From a checkpoint of a small audio frame classifier.
Training: muon at rate 0.0032, 13400 steps, batches of 128, held-out accuracy 100%.
Data: trained on synthesized solo parts of chorales (CocoChorales), 39062 training examples.
Rows from block 3 of a small audio frame classifier, named by matrix and row number. Rows with one number within an expert belong to one neuron, the router's apart. Each number is 128 + 24 x the weight over its row's rms, rounded and kept within 0 to 255. All counts start at 0. Numbers have three digits each.
After each expert's rows are labels from the 100 clips, of 14976, where the router gives the expert most weight on average: "strongest on" is what is common among them; "peak on" is the class under the peak. Only what is clearly more common there than usual is listed. The data: synthesized solo parts of chorales (CocoChorales). In brackets: how many of the 100, against the usual share in percent.
# router: router (model.blocks.3.mlp.router.weight, 8x160, trained with AdamW), inputs 80-159
# up: expert up (model.blocks.3.mlp.up, 8x32x160), inputs 80-159
# down: expert down (model.blocks.3.mlp.down, 8x160x32, transposed), outputs 80-159

# expert 0
router.0:152155098124162104083129107124086132108085119120144112110157103160170147153102168159139128153086129121135156151127126134122109145111084128114125172160099153104125157146126170154129137126133096152170139135135140135130130136103116130076162102
up.0:146156198085101138129125132108093068141122151087123168129086094106135150138133072104135144138138177141116142083143136128129101128125126101160109138115170121168145131115115149128130138183127114091159137155113156120113174128148121168107145161
down.0:140132143133112109131118088137158161156112151117161132137105129083140133119143166134143147140126130132086104107138154126115119109085121087130092110123141128115114107149148149135199125085117160096146123123099142133150135116164180103097158072
up.1:095125172157117125105180099120121097148147164099135127121145137090157160101188174109127114120112138146128138124138086114117064086149122132121145147110112134140118129145111135072151153130147103143169152131140140168086100137112177127162146145
down.1:116102135134173102112160124121130129131160127108121113127152108097111168164150128127141118117129155119165143116159137100122076133153126104099119158133111104096126135145123102100167094119143127147132108098135121147141152099121141159121153180
up.2:114125146144103150111127154097128143090123183124138144113108094105115112129152121158107129131143148129135169099165090140128121135146120117117144094077137094161147128163145094156150106153121130087083127125126101110103174131115151170142183133
down.2:122125136095114121086133159111103112109089122144132110131186102101131102138140139085110124154129139111159195135122112113164162084114097151128130105114131153131119125148126128106123144145116088180132134179135132122148129125126171161103112112
strongest on: note A4 (100 vs 8.8); violin (44 vs 14); oboe (25 vs 7.3)
peak on: A4 (100 vs 3.5)

# expert 7
router.7:107146154136122114111152140116152087080081133149137086114070077124117102102104097113102123094161142091124126116136115094142111121120112145137119116120077096123130141162127147118088081107142155107125114104127114096068117180119121131140155125
up.0:146137135135130125108116115119120112116121157100137135123128090129133153156134136157153067176110139113145130131111108098127086133125162090121098141138113155102103131130105063110111122115114167125145139140111119101124128127116169176110183168
down.0:202173140137120117148132125108125105097102088100126134141169160113152143091135128152119130174101102097153123106134111133131167117150124102151138111131119128157127109162136130125129092104096128081163096135094126103138134156134111167144172113
up.1:121124149127100121114083143149142092097122105121139129120145119097139136120128089115118161123154155140132178119121122143098092101141145138096174150140158140152112184170160166123125139122181123108148108107088146165103113127095131088145165090
down.1:142113102093130135165166140149103130153160149071111120160171156125087141160174111167151134114125116088135136133107121141162102126138130127108121100119146107100112132122126092114121087120086117132114100159112113151147147116190151142137098114
up.2:123117148139088142101115115149105117095153159089111119089131106101117137131157097175096104160143152140123153128121164093147172138119103141102099131065095137101098158140130113158186119147123130142130114097148137136150144180091165187116141113
down.2:108111123084151184103113141070128201103123120132099126111116148130161106119112140146091165133125141156161091098150122113172147169148107119103111141100153089142160153120123145143123111134137107120102160155118102105115133128130131156115117152
strongest on: note F#5 (80 vs 6.7); trumpet (25 vs 8.1)
peak on: F#5 (80 vs 2.5)

# expert 3
router.3:138160110091149148109118141146116133129151115150128132130132151181126144121158153164143109089117095165167143120160116141131167132133131118147119139143100128130163099081116091141104114129118155160106100120172128127112134123170122123135089085
up.0:105142143139130108137118127130146119161154129094118131127104097107178094133126103090137135113115157161104125139103200132105115127109103145127086147116108118139111114175188166121171131151111136146148149113101155168165092114084121147139126127
down.0:099143140121167119138133069067150094168149107099114153182108182112092099138122108123172118104144131128090102150099101128111179154131149142102132113173120110102108136175139113126159106102129114111123129129143124131115138097107119106130118126
up.1:102125158140151151159136123125151083148156114129156128134110144131133148129169104090112131092152129122106116132093134149148086074144123160110123116139109137136155141138106128103154185135130098113132113143148113116130131132113090099133139144
down.1:097129083082126127160137104103116146056168132126136157142171156111122090108107092138121091133119112085139082127111173166129170132128106126102123167138126179127154133154194121132127106138104127172143127164134108128106118142139116122107135102
up.2:093128169116131149099127150144159093103136178086151105110106102105139140144157133091138127112139151133103126131097133133129113113145103163094113092146139126162139139176145128113168124152109120110155109133130115149129156128086122142109133167
down.2:129107117106140165140131126105178109098127129126150104141115146108098118151118112109128140147174111082126113084125101138181143109168126138095117124120099119128107161150144131109140131092097104152097089123101139089118173171133127129165121136
strongest on: note A#4 (56 vs 10.5)
peak on: silence (54 vs 12.5); A#4 (44 vs 4.1)

# expert 4
router.4:126140135088168157155106096141141153159119142145100100134089151150115159129147122143185088150140107099170126159150099106122184106142092116125098130098129110125133144153145143147123118089158114105103130166127130094130113152171104123118111107
up.0:152109107138097101122129140104125073152111116121168115114150100095126132152165115097107119127112156144098144113134145135097101127099121137161135102127105153154102174097132125119169116155102147148136115068115089126131141125144150158129151129
down.0:110173134132141130126158175107151139136120139121168132141140157142145163108100121142070149143116104096143134134177118121135132103123050160067135142103093126101107130177155102103137105090132125093106131134111107143129132128122104140101125125
up.1:134126119123145130126114152142107095094118134131135121115119083121127156119108100121091110132105164121143136119100158165182095105103110161146118099116145173158124179142149143106146160175163121126158096078117162111096110166105161163131160159
down.1:149134113112130105125146136103145132114131134147089141067121183101123084148135166113149114117118130088091153123125134049105153103132167134117109150175096135125118126147151134158122101153102102131115133170131128118146149092137102128103159156
up.2:132115142117128097160126185118128117125139142156148130096127100128136108143080127083100126103108138090123181099122186128134073088120133135116092094136122123130125139131122168102129127174143125118133116098121091154136142145147135122130150152
down.2:114098111092142152145134136089133127135145110143150114129096123130144093163167142161099132130096137107160133135187129141102119137101103161087139111077149090164103134151079130122152144168091131123113135128108107161103141123115089140161126118
strongest on: note A#4 (86 vs 10.5); oboe (33 vs 7.3)
peak on: A#4 (86 vs 4.1)

# expert 6
router.6:118151119104114139128154087139131155155101103148108116151096176145131109152115143136125092126098111127171087161159106125132178144144125095132158142110142130102150123133106091138120129101148122130084105179163131168150109145149080122139085150
up.0:161127179140124114154125143128113091116139130125122103095124091080146104154164108092118138110147119156145140123106127152121096126115110162147148105129132152134124167128135186121168132144113162134141104095121141201131069131072134128135172140
down.0:095133118135111105123141103114145114169118128116142151136123127171183102139117099123069134117150124164155152154163088140120132099171159098121123113098112106110106107191122121122108138145107101124128138097130136118139094124107129101134136155
up.1:160109155144105145109102163100176095130146115140115133104102097147099151127119146144129103137124111128125142087100127101091113114116135179174137130113143126083105151087103120118118127150141136175151150126121132157123120113096107175156151186
down.1:127141139095134128137135062125105117123110082155082135123138144129159109114101103132185127141102154127101144159127137123087142148157159115136139152129100172129118119149157161154134170146111111114161130108141164118076137124102105083090140133
up.2:126148169134107147159113160166139083092121127117152125086098112115137141113136128133124176123155126120148161125089117148133123097103127158135167121143115161129140139121131176151146122121113120107101148122162086155147095133119142094115146122
down.2:137081132110125097147068164095155123116129142078114098123160122149078106134193101145160127081109118119145132095112116122106090128196146099141140071124162147118169136176135116138112165164100139110115098110124149136140140127125097139144121118
strongest on: note C#5 (59 vs 9.8); note G3 (33 vs 6.2); note B4 (32 vs 9.4)
peak on: C#5 (56 vs 3.6); G3 (33 vs 1.7)

# expert 5
router.5:163127134124089095126165119116116129152123084131116096155101135101094138134138147130096155136143119111083074131139158131146135158138126110105114160158128163137171107108167114119154137098107140138153117121177097094111139140101116150138131142
up.0:139148154124132143125133103114103110125155118100169094125158104098153125157154141129126125137112141139146144178109141092112090093136135113181172087130103150113125191128156161131131063109148157138140087113140143158124115136135145113145146120
down.0:124151105147138128112115141103156129130123133119138110163119182160111125128101130105141103089135100158140146120094159103144129118138090135131170162127172154110071150121130065144101165114115152134108160140134123132153109104123104121158131094
up.1:143117144143085115125095141114145074064122102137122125113141123120111105138127095121090145122152126145111117088115139084201147129144123132155097095135131127143145156126118115111159117129124109162137130118097158161122104146128148148096150121
down.1:146123127122132118122133097094111120186157127155135149141122126134123147113135111131128131109121090095106125113119161172117097093115149155182122098113141104134161088133104102156102139109133125128120134138135090065166144099137097091097110114
up.2:148125152135093108135122122134135142115157132161124133104109116146073146120173168163090082113126106141121132116114102094125133138125095159131112086105118153143145120150104151146085124189118169128155186118114138103119149135128125126175120129
down.2:090123100105144140140104122109126105130154165155149096173142127148128150106114160102116115153118149118151108120152125164151119130125138163103151136115120127186121079134081080115145171137106151116150122115122128108108129118094134166172119127
strongest on: note G#4 (44 vs 9.5); note D#5 (32 vs 8.4)
peak on: silence (99 vs 12.5)

# expert 2
router.2:106144098146130143171144152072086159147123151131122161130116120158146124133169162147086158127127127144134162129137133158094153125140140136140145100139119162150122140147155092109148121156149097103127121141080151145107121115136109089153142136
up.0:125164162139124105106134124160126132113131148136109108109166097097136115136101122116132087173098159127143126161081156096135078142109162117115102090160159183103098144173109154125151130135118144067187165112125137103144134122117177168127163160
down.0:134120144147092131152129126118127128128067139123158123141139110098145120158126128149127111120113152121185114181101147126095087106059191129105100127156173131171083124158138125121124112145146133104166148117113139129154131116140112103131147109
up.1:107141101111128112111127138100167114102129105085136148127135060092169092152113105104125171136111165123099119123133145162174104120142127091150123116138139152103097103130125127096130102144128146137145151131109139123099114124148177139134154157
down.1:136129173127096111160139136139133135109131129116121129099142104114108150174124091133144139104129127104114119107133117111057162100142085149126106182143123121119176150110146119129136116177093165119138134140152098130134112103127123082135157118
up.2:093110132109126118149151115155163086106124077111132114157171140085108106159155109114162113132114098129092139155072130158150136126097094121137129120182088145141130154117117151082142113182145107113145158097138159139097162107149149113109146111
down.2:147131174116115183133125146144141100125110145133151116134171097115116149113124123140169143106127098102132143172103142108143113128122117152133123120148095141109124165103131106142124094131080163109159122107119131154137132151121134170129089126
strongest on: note B3 (88 vs 9.5); note C4 (45 vs 11.1); tuba (38 vs 8.9)
peak on: B3 (67 vs 2.8)

# expert 1
router.1:128160145176142127129122098130143077142107161082148096097115152134148155103104094119128113141138110142161163165118143102146079137087159175117181144144119142143132139136147124167104144169145135117111125099142152122124146121115152159148151168
up.0:120148105095095149145128148129156141104156119111130135114127121101128132129097109158098133125087123127116144099112143158108122117155135143121119116123102082133106159124147132123103108099118157143170150073091129135114160094172151144140116117
down.0:140090127128151125139109147101125163124160129112118099111101142096096169111164161126157118108167138168082139074119052172153123095131127103086127138142134118132102137093146150134140121127147117132063118160102098134156120135099119143108108158
up.1:135113157104149142136152159102094104091085121132151106085122150110138103123128097146117127123133159122152155123149105129118126140166116125127166141052098144130107149149089132134145124141130123135094116104110156133074130185104154125120177142
down.1:126124157135113136151140149143115145103072107129151068126147167133138137142140122124099134130156154114174115114148102125132136137176118126127161127093123149169113140132093113140136091107120163120093100136110130099109104184106125117133149140
up.2:116141146133133174135173098148136058110107134136145116090103115110136132117134066123106179115109163137126145174129124139121100107140105127129118101123102155091131169114142182138168113115138121140160134107128159140107127149095132122088103136
down.2:115136144132150130155114126155132083157114114145156134072130138153120147107111087114097165108103142119105156146115132115068108130122094174131117137125100166079112181145155188120147102159182112106135115102150126112131128156110153132095077136
strongest on: note C#4 (96 vs 12.1)
peak on: C#4 (87 vs 3.8)